From a checkpoint of a small sound classifier: log mel input.
Rows from block 8 of a small sound classifier, named by matrix and row number. Rows with one number belong to one neuron. Each number is 128 + 32 x the weight over its row's rms, rounded and kept within 0 to 255. All counts start at 0. Numbers have three digits each.
Before each neuron's rows are labels from the 100 clips, of 14848, where the neuron reaches its largest size: "loudest" is the band of the loudest frequency at the time of the peak. Only what is clearly more common there than usual is listed. The data: read English sentences (LibriTTS-R). In brackets: how many of the 100, against the usual share in percent.
# gate: first MLP gate (model.blocks.8.ff1.gate.weight, 320x160), inputs 80-159
# fc1: first MLP up (model.blocks.8.ff1.fc1.weight, 320x160), inputs 80-159
# fc2: first MLP down (model.blocks.8.ff1.fc2.weight, 160x320, transposed), outputs 80-159

loudest: 4000 to 8000 Hz (59 vs 5.2)
gate.250:086169149129142122085160068135145123071079081141144161148159115149107174110133114146128118086108162150186092147113125096076105129108109108133089137054146066136115174130137053151159155157112166115141137092097141109133126138125160164143121117
fc1.250:115115144223125114138119135207130126110126138095137055115116129065174104147192111143147125129220094100232174097161140063073149161099108103119203153147103144122079145196149138154140197173086141112149121151101152153108092097100132162101136110
fc2.250:112160159142091120127113142157160078106165173112086072104142079077127106113160138177086126184142112130140099148131102143096146126113098097175102166114163153145138097169036167100128121116113158120059117109105084135118165154176127108202114125

loudest: 250 to 500 Hz (31 vs 12.1)
gate.188:094118198123181093041152143179120117152078100159133138145156166154141156124080196190137115108140103121109141094178146152114146079108134115159092108109174097103170123138140121193130139111118150121202122106112142153112123149081129113137094089
fc1.188:149146092151086087141130139156083087183083111131127134107110147183102148085148120085168110124107107178099170096085159143146100137160130146131111104070105155154147135131121138143137184056063113116150118075118088137118175148115110095129144163
fc2.188:188106074157121149097135129116132139102135117131167157075096095140166154088131067113187142164139141164117161161120150103061093132091132174119130133134095095115107127106231102131148158111134120154137111125107144128112111140100191143030134155

loudest: 4000 to 8000 Hz (25 vs 5.2)
gate.153:116129183133142185172125101154114079071109167084149102199099133125141151094143121142201132174178184191178169146139115096159102120086122123174143163095136101176147134132136098101110146090134094061116124155070065108128124094147125088123132091
fc1.153:091120115135110145106115129131159176102164102141169178072169125159135059145059134146152142167131167109109142090170179142163159144129193144140134140174141154118141063123112153156138140122128078084126106147135151116137094108138076139092122077
fc2.153:135060180145118143205141131085095136206116129145167145143168129139115145182159139103161106114112130139083108130124187125185087125165136139110113120134107094120118124139216118101095110142173096150118112137158170129112123145135181137061147178

loudest: 250 to 500 Hz (40 vs 12.1); 500 to 1000 Hz (28 vs 7.3)
gate.64:118124066103109132130086111131127095174126116149137123123077153119072096172067163083109140072100135055103077123140113123161142150186151121158157112154152202157116087081101110090080178173107099132074146167150118109154158130092159080126126182
fc1.64:103162148134122144118165125152118162142156137136204089111199111094183115131158067117134131111118081186179114160114170101083204143102159141139111198143089136102117149196114094053153122174152196131126059096131122130135106131110097116112135109
fc2.64:155187121152144126111087098110132171146112077154153183155070148153113162109092156096136140134136152139100115145107146124190015123112173125131156102155115135112116130122178151130128148155104065144149113152144116119179116149136099104072129134

loudest: 4000 to 8000 Hz (30 vs 5.2)
gate.58:039133148115133067155134109152149118060080158117127120160133120127148148138160091201084090121130119124231089116106126064158066086135079123111074182080101068149186175151124112098151135172113199116142180081144120114159134132132159133136114115
fc1.58:149193185114143111113144054149151094106124094131166092190090149131154092113171128128150083153150120149209168171080085101100122178089105113177159134199102107140099167195126126109154172075088141120123102159098126128123149157146111108155166108
fc2.58:098171117124105124119137151153181082081190157082107079121139119091160094064120103176106134170130125128171143142131090193105172110119077123152140156103156186149133104147032144101144159107110160081098116115083083132101155123155112091152102064

loudest: 250 to 500 Hz (29 vs 12.1)
gate.70:178112144126093158073135106116087128104166127123146147134129091094077165123100182115145190125154132075082125107115132142127155096092131097142121144117088174110057121074105132148098097145114119140104099146104134099116162123043098103134140155
fc1.70:152109212131098149119126091110122136095122094192187127103109110097153075010170107111197127135152141179120178145171139146110198124103112134154127132151107082127069106117099142090142085134156135155123060139030113124130099110133094144167146100
fc2.70:129076120134160117142057111103111143202117119125140174192056105154108169069116083104136133089113140134126103120138146111145068111129158172164097108155150099117119148102237055139081120175077104131177170166167080111197127139120138151115153102

loudest: 250 to 500 Hz (37 vs 12.1)
gate.14:115181100138104138144095153144190171095105124172150180174127088133124104098133086122100121124194064050146145138152090123120164129139106140132129091125125083125147070131118191118113215108147152096107118115085141140147104125109113126144148094
fc1.14:141146122142135139100132116169064153128068151135170194167115099187126098134160121161109123108031180174133110141081160106175117137086179077157175152121140157111127113116083125168102083125157149125127136097167074144158122140167093136166149119
fc2.14:192170208131131099133107113133177143155135097136170159171088144154122130060126062105141123124117135147152131107136164131074158111126123169108109125116142121114137137139188047125158133224119089145113129137101041126163142121102153071062105075

loudest: 250 to 500 Hz (40 vs 12.1)
gate.32:101089154120048093163122099119118128108240110078168129074054113174080133129104179149144118122133110146115110072099217104133118080144143105113100138152161169183095124117126130118042159120108128119113141126088161122138097120168146129123145127
fc1.32:154103141113134144130090123113196112058111117157190167083173112100119191135125156122119171138133188104143080113089101147136105098163087130074113128144152115116105145159109117175153148104110181104136162132133089109074122109088120099121147111
fc2.32:058114113109131099045137124128088120133108087110148126155056149180111128085190153117122160050117128167190136082136082062098135115094128095095078135100114081141152149076178080129152194125163168101158137169219090117140131084106100131099120085

loudest: 500 to 1000 Hz (26 vs 7.3)
gate.25:164147154101146091155143111128136131044130159195140194136154172184139208104127154127102142040143114153159062149131165133122123110115125184106088160102116140105133173148121096118088144137166171082148124125099179094163112142082138093167140092
fc1.25:060119129085136092086135185100120155148119114129117177144132125190160151150113148138094177117153071139069174098137158147127100162101114128224186140125133165104160153095138136145128112095120166094160122088166104116130141132167163087083122121
fc2.25:151108102122137099055135120128127138122127140138117141151131154158125159129055169115103124032126120132129129144124164156172105125129144040055161124144126140129140141088000108161136148029169136133160139165125168122088097111107151150178123118

loudest: 500 to 1000 Hz (31 vs 7.3)
gate.118:097147097097131176117107176126176131108123132110110141072104138148058114135051135074130111110090092084063115070082167155132122098121112133090110084092137143072114094103119150172164126161150105139128110123121199143111159144058131142133106107
fc1.118:127129172170061177102113138121113125035124103098131031167138149163179105171137066173113139143065172127164141145114113134089146159096121104131200108123124043120106162165148064126156169202122153087157136129128130153087124112116090119107130119
fc2.118:065072086144153119125107113077088141188138149126103171162103160139128153148136156092113123075140165130097146104113148144163069136075168185076155126147142147112157151077180166141119124063172016112146115172136121148125078119113080126100121113

loudest: 500 to 1000 Hz (27 vs 7.3)
gate.319:118121100130124114169115095149121130146103140113143106147136086099174097122130152161063076064125203138179086132140099172112121135156085131109093192104069140123132176112166141101098097130106097120070116092100145108146068137080067130164102162
fc1.319:111064100236146143120144118114163123212098180222161132087143119126071205114152073132043147111120106142175150173129166162080070108111108142120152171098144171133132126132143145068105096058147131162126081100112132103119218147168117100111177120
fc2.319:140026141120130102194134133114120141182125105116126111166207133108126137135124156127116120085131198135116137072119143126140080137156132123089160123136128147142088123079084162147083130095129143136166167188218178121117142107112080133154129211

loudest: 500 to 1000 Hz (30 vs 7.3)
gate.89:159112105169153162100129083137150177132119169102104094143197099053066122134110124080101103125109183088109045093118109123105152171138112141079122099076135099103082142091113130105166116131131140131097106145094163124131102073097100083122146131
fc1.89:104187127089161126152143103074049108177139058122162125150139179141120100166177148129116100111132107188206116231107152095136075100160108166103130130135114164123110162084133178125135159098176124135193126122136150130118085134172170131139100133
fc2.89:103120184145128120160142129118130124207146124132158121027049128138124135086230102107158140138140114137125120121141120118076088124125131237100111121129120038124137137142173069141131127205174073119100131129158082130172114128120210123076111207

loudest: 4000 to 8000 Hz (35 vs 5.2)
gate.246:071088191092135059110124105188077124061105125106115091112096176134129125027118109184115180150139158084179124144129106139104174115095088141114104135100113143081188148153142070107160150143125134126125142106125118140100134098141124132131095109
fc1.246:121164136089104143193128100126158174119151149169085082142172169157121105143129078174077047153164137124106126153101091077216112111126138101154157086102082135157064114118135163120120153115121170102125075150093073087100118170053174140220110135
fc2.246:130129123132142144082145159143130128000152088080128097106131107085146109018141113178115115103111141152165141124132124143026121112128092221141120161090135063140181120135124036115167156120180189117148119107094115140090115146137159128153145131

loudest: 500 to 1000 Hz (27 vs 7.3)
gate.54:128141092145126094152114128124122171132173108160135149121083168136161097104096141142117159151134123162094158197130108149138156108069102176045127157154134150100115111112059208113138120130183112115150111164057121124122126108054121151167101084
fc1.54:112135121072102162202087100117092127143180150140093144101109161133120120128098151148107073142084126141076104129117157130110148156100123167090105077078139111164162201090163145150106070105152104132115127132155194177206129120152135170109153123
fc2.54:130118192152115114171134123144167105179143160143143104074112088099179138111122103127111142134140098133093112152128096179149116091128113114201101144142151155136125108157000182105146084133138158092073128084119098137142143149172148081172138170

loudest: 500 to 1000 Hz (36 vs 7.3)
gate.22:164068099079126132190080151111109066170095150151124101149081126124196085146148168099150110145160141121109134114149118133141128160122062091179090142134129145116068120177187126112149145119185135105151117109153070191105169056060059140114106138
fc1.22:147117118085102118098110154117112152186183116069124054108147107067109069107123137168101179184131153142154183113137149139155162167135091079071149151109146094095149155151138166123120152055166176114107112090082115137128090130101146133142109165
fc2.22:132174136136131135105079133147173120124108151154144133065081172178126129033090115115177132158152149158140151146133168163150137114151121167091103107117115070108130149167198059124145120221178129110139100140098126119151105130118120091055103055

loudest: 4000 to 8000 Hz (74 vs 5.2)
gate.287:077097110096131173191137168095109141133170131088139151137133154154148167188075171145133113176159165102138066150129113164096151140114125170140104121149095193155131081100116133134091109133195118139139152153081145105108149118112128106117126211
fc1.287:152090140101124102106116085079089157146136130150130149154146125153136102144159127115101128050092180201105139199120130118159191176102115105112122167133138165104143128117137161163112131159153102135152131195074115074132167097133135103077123149
fc2.287:067150128132135108061150115113172122088104129124159138061118103110132101212111081119102071161113104108060082163089173164235120142156138155160138128164140090119086132146208175144136090119169167131119089115169139141113133209152181120186155169

loudest: 500 to 1000 Hz (27 vs 7.3)
gate.219:136184151168135042158130071083131083161170105153104152157099168175120130012164084111128160111122202156093139145080110157159111097108136074190131125125148156157141128102121180121157112120108064100129104118084126074169091127137067086111085103
fc1.219:095126086112060132205131159083091145136166106152081124110088176123095151114146088120135140125124089175104112119137170116181086096186131142086127149150145121158178159139166189106182103086091150140138146117152158145149120194165113094141143160
fc2.219:131099137103096158154156157131141112116133135120147084081173136091157099108160180173127153107123112111121122118121105164145211116142104090137168144111110139145119108123000123094125144038157148138070121096096133156108135131157085145096117163

loudest: 4000 to 8000 Hz (27 vs 5.2)
gate.221:135093219097110084091125138152136106123130100134161128144134079120125113064179120184140082133189158141184148150195090100099114072143088121180136136167125112121108155102103070120128161196155201173146190124100165084144116126105137143138104094
fc1.221:120129152135100119123084143173127143084090076141109101137140146163131084136137139160093071157133113149197173158156115063097157178116122136116173130120052091127096098193151099124131159138141166109195141150124145119087122122153161092135157133
fc2.221:120137133103098119142141142147122089128156161112102083151156120096101091133142145162145122195122146098138132130174129136102223139094086096117175141113113169125120106145006123116114200115136118138092061109092115127082149130111114100151107123

loudest: 4000 to 8000 Hz (56 vs 5.2)
gate.173:076144158112158086106133121114122123104096120125129077153136162154113162103139133184097079112161151113193126118144120073132114046122112111120070083091130072138145192103150042132139172153074179167137162098157131095091167143149127153126124130
fc1.173:108114198149132095110088132120133154075157083094169094125119148085171074082167155138142117165198124144190165135171113071076110165079102139142152144146120175067061117182128129085158181136110152083141159152108116106154130138074127101135146133
fc2.173:126153133129098117082126131196180097111160160113081091147114102082129113118110159176098129192135139130142118139165109151129145119112100107186139157116154158133107094161085172106126142087114147100089084099068108133104138126161129091203112106

loudest: 250 to 500 Hz (31 vs 12.1)
gate.213:138126122145148111167152164131136164205175175115115152117113117113150167135111115147113104073107148093062170135094088126153186125144098129113052092175082147091140113087117184157156146082126105131109140101111174165107093100129149118116108104
fc1.213:171128163134140113152121123167196150092056134094132102147161137125166119124198171191067141109091082087164122157109172098168197187083158122137184129104151122179097122166120099113161137141088201089171125130114127154136107083119168147085088140
fc2.213:133161070121150134117156136138136112110126123124122151191040127113151139112127093122143124006127087135098162106115153119099014138115136146109138138135118069129198141130210093133147140203163081109146166166169207140132133152135135125077155134

loudest: 500 to 1000 Hz (27 vs 7.3)
gate.39:117155173120192134165042130148140153143166129135161086165158125152126135104130123118162145102136112135163174121145093096116175106047120113155189125118071104107089128121172129136128144158135138130171121070072141096127109171089074048168074128
fc1.39:160116136154135146093195106148149197143122131120119144097134210110168123187117110108137071131122119216182094116094175153110173117126135104182117176147115084123121138121158072117112135203123141087174113125067117121134110072093164116122094084
fc2.39:164131177129127100173164126141111132152121148139106151206163138107128133162095164146110100074125170123121126104102133138154053126119115008118169136112147168129139113122000192131104095080192143110127138172110126126115128087134130119220129168

loudest: 250 to 500 Hz (31 vs 12.1)
gate.259:159153185145141154090144152154152141179152135149118116155165122102151129170091041157113122162102137134157139150171074146129154079148138120095157083119134075090109118121108091162139156104156157099126147128075126125052052086098142113156099149
fc1.259:067088131127127114156177149177081107078091167078099153156150162117150150163134137117132105131122136113096120076118127073112081177091132132100093129106135150092182166164091165114127099146104123078066216147118164140091166131109173132195189127
fc2.259:161207178137122144140099147095084127223133102121133114167091101137133119130139071130170154248139105131140139146140149141113184123100126101129078126128111142110075111141133073116115136166085101097149147127131134134126138147142156076087128122

loudest: 500 to 1000 Hz (28 vs 7.3)
gate.109:161190086167131145101161157100184141131152171112105168165116139180105155163083131132140090161126158107114127107138104104079142083106174097114133096110084092131102122112085170106109135112069096107111093145133136175151186151115156121120068104
fc1.109:083128148163121100126121123136080102152123088165176106090083161145115083102121097131109151115181082142120209123098147135113081169141123105146085093136134130090138120149097109142143157054104098128129098171131118101140095130141127117096126179
fc2.109:206155095132152118157095120129118149066133125118120143122185102123113162102126133117131108134124122120149122082149129112146103120150135203115115114116132012126070140126255074139124133154176176136150142098145117113125124132103255194201139080

loudest: 4000 to 8000 Hz (45 vs 5.2)
gate.117:159132180138093117127124120176079093146098142102108095110162149163095159084071069187131091127128098048167128142170131093156141122071130174143113101090090123089114122179135065114111168146081109121098120160071127137099134134147167136164090145
fc1.117:103084219169108128126129143117141192042138112115108175112081107127155165101140155137107124169203107116123117110143111114136131106119155130148113140116202120063063108134102151123093112130128137146149123093139100092153141114060170120177114183
fc2.117:126186158134114114092132137158147114146124138116130097139107119097127130137125195182136158136152174114115114115103076195163203102070105065136124146112128142116145097133042142119112105114127153100130098101073057112065113112138090086200112106

loudest: 500 to 1000 Hz (25 vs 7.3)
gate.145:133084138110177132185125078122112105078104093143133164134079148206140160113169149135135175096125141139093137104090118154156054100149126075070113102089142100125153135068088150130147085038102096140153117150106196161101104102111112130106131167
fc1.145:108156143144172138049079137169176129073083095117150149157180200147154143145143139186116136135183098157175201118147122128125084138104151129128104109116093129085103199104093096149136116092089161118145120119155140116075154112119119122134081091
fc2.145:119153155152144127015126118151137135166108111139138161114113138176137160140155135078211139139159162126170140117117148080084143113064137120115115115121118079089124159116178079138156132176136087107133078104128105113120092068084143101106068094

loudest: 500 to 1000 Hz (39 vs 7.3); 1000 to 2000 Hz (26 vs 2)
gate.215:136096144078157158131134106174105137160126132094083151192191143118092099096131109069102119139144152161145079111111103050126171104146104081072161069108053133126113084112184087114099129100135110110180168104139146097121163154091139117115136129
fc1.215:164161132112093117145097079163142135165136091039144107136173101092133180146110098087174057154121113094127131155123118125138116091100135158176153116122147120171110156171127125142143118200121119059113145137144197094162177141073112182181108141
fc2.215:069164081134107137246079134100095121186123169125121102174147112120137097149114158133121107168116122088106099091140143191214192114190129122156124115142106222119038116101149172123070173085071093154110130095111158140122133141128100095142121152

loudest: 250 to 500 Hz (31 vs 12.1)
gate.67:217105123164185163123144096130114127186129111124134134136131100156082094103139083134201145117167172116179189146136112182137083133136130108128100146152175092021086134100139063143103111057154126110068151155132126106144125094135136116054113130
fc1.67:101099102096093142150133140100040164137110166137135107140121133099117143152118153153044093109130140115201121147132169114179118129103095170092151097114144123049072146135189152112155150146090133133136172146197065152100110159166130090127139084
fc2.67:160118156109080175148132131147167101116169113106112105115145099092107091106147173151173149135122129173092124108148130169146131102157092098144105152122141200169137092134061209091110109096144140166094182107084154145090152137145036133161132143

loudest: 4000 to 8000 Hz (27 vs 5.2)
gate.189:085055170145129102126088121100130115062144158127114121100133147113159137043144117145136148148196131107186126120139132093042151143108116143126105144111134119124093126136077085107137141153087186122192131072154123097140165146106159148115067136
fc1.189:126098139139126135109122117161139116148076110101139207146096096130117155113151086066181185096135164120089116142068119161118054110139150179193138153138168108140171132150101128104132043107125110126109158127124084125195151092159142149135156150
fc2.189:165101114172153098194105104109123143187126163161132183115158132161144158168107101081117104106138118138072126134104147194206007126136168145101107099152134114112102149125161149146110081147134091115105189159143109121179129130126159164146134141

loudest: 4000 to 8000 Hz (28 vs 5.2)
gate.19:068158145138100048143140103095127123136099108159093027130171153138103150131212145136115112166137118132170134098131131149091174106148112105126165120140050102108057112133127147082177201158105142114124044127072100160132110186167145174141099139
fc1.19:187134106084109169110126111117106114194152101102086106154146164136067104139081146086104109154146121088040104136119169130193137173148123133154167148138106150101115093155124118115091125090117093166105060163159127173117151104119158171162114202
fc2.19:180103086123141111179128113102112154192116126161134192165081185192116165142097136084110128099119154117108108092122162107173054115138162123092145086135092155114126150077149130149094148166069092150143125143164151109179118128089111148083119109

loudest: 500 to 1000 Hz (30 vs 7.3)
gate.98:124108183162136151112159168116146129157114163120165126166098152151067123115146131180154035139122056121170123158137140128153113154217115163127086168097088109083112124142085129124117111114119124071133156148063164156095075185072129122133091114
fc1.98:113081103173148066088082154093144151128122134110112075095050213188089094125085139129078112122103133126121128170188146170075100141101122129176105077106073187089132132160146136148121144098128072136105161085152132102158153140141112123208136122
fc2.98:127148096120160126065132132129132133007105121122143168244166133137107163252081154134154084172135138126101120134083149173162095148087140120129165127141129125129117115147148151125116171162115133132147129189147075131093113173117080113083144096

loudest: 250 to 500 Hz (29 vs 12.1)
gate.211:187142177127117078068077098141169168130090176105191104122108124127086086112086129119082154197089156080153153118133139138153110091132103108165177109119146114137166151138169079042129118180082101084155153092125135151110078150121101129165079092
fc1.211:128128142098122120114099160165213123095135159119181116120228079063080118108137108105116150194138131151124155151083153146183139154139183107128095174139174168155078215093118144135155113126174096099090111118159149100101113149161131129140111158
fc2.211:162047121123146116175116137125162121076125144137133125000152159124131111129133159151149145026143127104090094074079129194144097100155124157122115131111134093132141129124005136122118080080177154105087118116114143140137130117144093117171132182

loudest: 500 to 1000 Hz (27 vs 7.3)
gate.135:091131156130117199145182196094175091150145123125126152116173088163106100062084170104101110184097131149134088132143111103143151147100124172087088116091147119148110127117139139141122105125116161142165130165082110171081141084038169153155122086
fc1.135:136217107081150151160155161124106111150098128102129138143198130129112122150132125140133127101135053180100153176146138168107155134132160075146167099104129086118057142115123146138088087187164206117125178114167246088041087158157140086115130155
fc2.135:111061049123126175102164140097126125191152153111117129125102121120095103185117118129163150141134142111097123108171143139142139151135131255076160128136111131109116126119255129138137154036171087179117190159107132155084107148121135162078143181

loudest: 4000 to 8000 Hz (46 vs 5.2)
gate.205:139106185152137153066122153107071153033143172117181090118180064123104146090139156158181104151180101119128155112113128130112068120051104107183133078144136159063152084130118118214144169139120107160164176093147140163155159114136168140068124171
fc1.205:136085127062173122130109118163124153126115111148072111146040155111098128126085162125107081157085187156130112126174156181166099100144118155163097119160165101201203178134137102147133079159168139160175116141120173154129179076103138106111125108
fc2.205:107165055134135139110138125124105128209117141138142127088204143129112105240115178117134130100146123109102116147122162139214096159186148126116159117148106138107069130143206140137124164105087000137068087131164214127113131151129126135110134188

loudest: 4000 to 8000 Hz (43 vs 5.2)
gate.151:136166106116150103155159154092091146170134138136103139063129125167111179168168087137115118121121120057125126075134132088113139153092101147084087111066111074133119088094133104084070140205155099168151128117089117143115101168123124177131161205
fc1.151:099126106067173121067118090104135103150121160139147112156075101126111159154196119095093131140100132119111065117130078099184068141144086116139114167131152120188126137079100116064123092122070137129103180140059105120141119156144145105070132140
fc2.151:072154134121128132080106118127134120119112152128118149128138120134116170220113102118107112108125122115107106120115164160198000126215143198132120123121145118130176131123241094138118119198100145158081110150192096135129122123136221156186128140

loudest: 500 to 1000 Hz (48 vs 7.3)
gate.100:098127121129076093119118147129070124144103152109085162129109158158085135131129111126099087114086121113122153220066080061105135156122119140036169104097119140072080071085075176119119158109147097132160140147136106124132110115117101167118150085
fc1.100:067102130154085146126134163186129061121159119138119086148184144216102226105146169162068072115076091054161138130100155165129150096155138173112141126131156104133141179129125112139114140175128147089125174149133141129093139079133096058104150155
fc2.100:141062139129119124137148131135152126129152099118138115042019136092096133035104127144096147117132146133119122112131166166159145093146121255149133132145142202130152111154255169111124190130131102121178117097087143131141124164139163083134144086

loudest: 250 to 500 Hz (29 vs 12.1)
gate.294:106073084115095129211101121114111167129106124137108177106113094103138154074188121110140105123097086163100123092121096179127176057152102139055096103103133089121147169111150148099118066133102201101093176139132122145127098118149157164117146095
fc1.294:104123123105089154072130129125156087103137166125101163124126126138103129200115134187100127092139089140190119088129132137128064157124156148118093116098145087117139155135155103146101123176091226148117204081163081081131167126144196099144117064
fc2.294:107145091112162134124150144094089135153108093110163145124088147169114125131139101110175197088120162128090150111100162146116074111140138141091122121117102081123199137093178040152146099146155111126200112174115119142138106118108083145030115136

loudest: 500 to 1000 Hz (26 vs 7.3)
gate.313:127106136095205117128162110113195170146100102118116160220068148177193165131155124110116149122091099138140110158146153157164089094125116150129146141108122101120155106098169204112122087112198170098132152098124125113147135077124171017151120138
fc1.313:087189142146131130110151187117188160154182079148051128079115122147127185107137094119138118110124084200187119083125160093143144181161117147148150120147118094084160104104102112115142095084127184068144184130091068089112163090150127066120149167
fc2.313:199146140126134100075110128138171140135118135159121140225143172153140109167106126130072134060128120107117119090131160153201154110121150094057157112127089169122151132160052099125152187100110093124164073123043146136105109113123163098126102077

loudest: 500 to 1000 Hz (32 vs 7.3)
gate.203:061145128116135084119158123070071161168107107173152152115102160128130180185083163126129107126083116091109119144104111157137198076127169082101135128103158139082090139149135148116134136137125125086138185113118159128118132080105106058128169080
fc1.203:105162170195095113105140103092135146134090120109132132133142122106175140073196157106129068110122059065111155128135161129141112101105093104182164083100117160118094117169091137126131176113182074102135136144122137074151161098104143128133170120
fc2.203:119108076104119134145128129163120121068144098122158102061061117116137109121127122112167102184111157147101147096145150121126066143167112156101127129115089076143105136159255142139159182142151130128162103105153161123105132164112195155094155156

loudest: 500 to 1000 Hz (29 vs 7.3)
gate.13:142162158134148072042167143118104154103067139146103192168131121213147149134128160129089133164137109188195141139148103073131177130175136088133130145105103130136056093112167140154101116153133201101101100100116171143080068086143154094157115091
fc1.13:139147114151192121133170060098123127121150169151135148125112073135173154145124142086097124076122093146165148141081111122150156159148131072088111126032134135128089142121163109131134146123121129104126106134130161125122130154130163157128129127
fc2.13:124131130121128103096088127147159120066152126127133104105114159140102130075134173119180133113129113123158135135154130157086143101078109196109101120116128085128195150133001070110180103204130102158099165114140103139133135089125124124078102114

loudest: 500 to 1000 Hz (44 vs 7.3)
gate.90:136103153111078139093106162059118118153149165150061101144125155101053145143125132076191165116068102044112130141138094090166101159180109139173146189116090131090096099076159090166073146135132079132099159158123148149146105118163137098185099184
fc1.90:165118108073119139159087180164127160104168150122192123130105143160116120149073165153134124110104161115057149103117096169152112144122130129177077080121167155106166124112099154135128166165163082132056135107182088130119104137144120076154134109
fc2.90:041157153125131137127201156138158108097125171108147083026228104096171083140182117159145094146140119115153124107111133139122179138158097158131112160073111136140129121166071115114153144081116213097141130080117097146081125085142206144124123179

loudest: 250 to 500 Hz (32 vs 12.1); 500 to 1000 Hz (30 vs 7.3)
gate.45:168130131127072141164084142069161100158118070212069178150090177144055090076094113121105144080081157103093122131106094129153148083153095122104150098112110162151116137049105096100098110100135111119139101131099110151139177056138136112103105173
fc1.45:112187123163139129086149110105237144159052128141104167161192068097158137121164095104101125082115139160132137115108093148119106129077130101126089119116134052088096111192132061162193207147151121122106098111115098135103127145092079139098080116
fc2.45:105131118134138115042135110144132142095135124136138192190131130159095187101124109098120154117125158169162140151151142054057076121051133170130103109125134077126133141086206108154134123232183154132236132136138122096127115097060124170123118048

loudest: 4000 to 8000 Hz (61 vs 5.2)
gate.195:125100190192146172107142124112141135101127113086100149185110087121114101111158100164166146100154104153191129157084083104114122107113059152137155076083059130125171136128067113140106154155122181107104177080141148159153129153100120167132107127
fc1.195:118165171100139113189137146137122107095153110119074061160073097098094110153177164200082102149126174106165153075147095093131140094153134141132108136147111170133128159143166081080146153115083136095145114118134140133084116125096148094213160142
fc2.195:053091058104112134143144142133130094063140084100114084099127103104126077118134159151149143186127127125113115162140137169126112125108119080143149146136125163152142124126000198123149219119096146136105143129119082145104139177151115159169125184

loudest: 4000 to 8000 Hz (47 vs 5.2)
gate.97:077152130179116134138192103125140143123108085109127161110161131148125169155106115123148073082153134075159119039180167153136157151123108154136087105138136147221111088147141127148182158118105120072144113114068120181162118125090174147100100134
fc1.97:114176136173116145117157189075098125089173128114113150116125144081103158122110083144093131187125184176125171128166116124080093097159129109081092091106156076158175090153103192120099120126139172126173174144144135119117113132106130193143131110
fc2.97:080118136097118139113116141143142123055133118116122087081168105122144125074169170136174172087153077105138157129076089096021132138138124131153107129123136099139225133131017136112144156110120104088119140106110158107167143084127098122133104083

loudest: 500 to 1000 Hz (37 vs 7.3)
gate.273:098137082140078118158093153081126136152118109157092183160063104132137128087141110142157128147078096153143103120145087138147142135176097194133141097069134090188116191137149135138116111115099124183150178115104137137207100106156160178133135171
fc1.273:173155145153152156168186214104121140118146098109115109139066195132160114056137141092148068125142175149150126204065086126166125143141092099174124136143106142127170137077124203083169106052119085130089095157126131130112152093096126129105108157
fc2.273:156079102115124118101125125171169122111126161128119129124190147119145125193125188143106074110133125113116122108125118167165144125112116034119147136111127136139143126145000210126132102125142154119129123109107141137121128105138103113202126121

loudest: 4000 to 8000 Hz (28 vs 5.2)
gate.140:126106190144134060117137183100131166097138134121143141118080091115083165107108138131050097136176150179176138109192114161104165097135081127139105163112130092093124090129086076125099144111090126115134121164089077128056136104142144088146080127
fc1.140:156083121134119107130146147142169122176144127099128116153120126145124131072197111122105159082124133179109152202112160159149098122125076108126133183181207092144157120123164103159123146127185110069137119119138166094092114115087124153130132174
fc2.140:141123144151128113180121104145123123175119113147111144132157092103117160228095114128157099159135142167153134103134165142147046108159151118097084105135121151140104127109190162129098132206049102160125170154147101105135151116152175194137124138

loudest: 4000 to 8000 Hz (58 vs 5.2)
gate.296:069144121169142105190110161144134153105182140109122061113188157111182113178149046221141115107169108135167109143101120135148168078169089089051108108154061077169135129115135127143123177106084112149092139072123102090115175149120193139157151118
fc1.296:146123094133113164160134137107124104200105172119132109076159146151125152191117158136163108077067128169072119137125115056207092106154058136159109143114134147129109130095086126144065106109118128105116158156108142156082140104154141139111151143
fc2.296:108092147160141107136111105072108158153119163175174185196154170173097141114130094096113161122126115107089130169131089087135113140110171134145145076164120116109115145090138112146109127183118056161165166139131148107184127141093094145105113128

loudest: 500 to 1000 Hz (41 vs 7.3)
gate.166:160138134096116145162131117142165102173102113108067130164114147200096079130159103093106163087198118192134111095090120087154135149159123093053099124067160116099116142123160131188111087159136130144119131199160142150112153142135177153161100154
fc1.166:222134065160130125091096151080166131121201162119180059136089149096081094084137161195220098162074149080149102114098106121153127097084161106103088116126147101159172162156147108069179180142141127085096164150146099167121116151129162181120120119
fc2.166:082081140140143135146147129139146123141134093134152142102109134127139081063127061112118108117120136140093113175127127149076109133125125255176113142129121107136162135160255120122202113146168139121143110124099124121146131156128178120135136131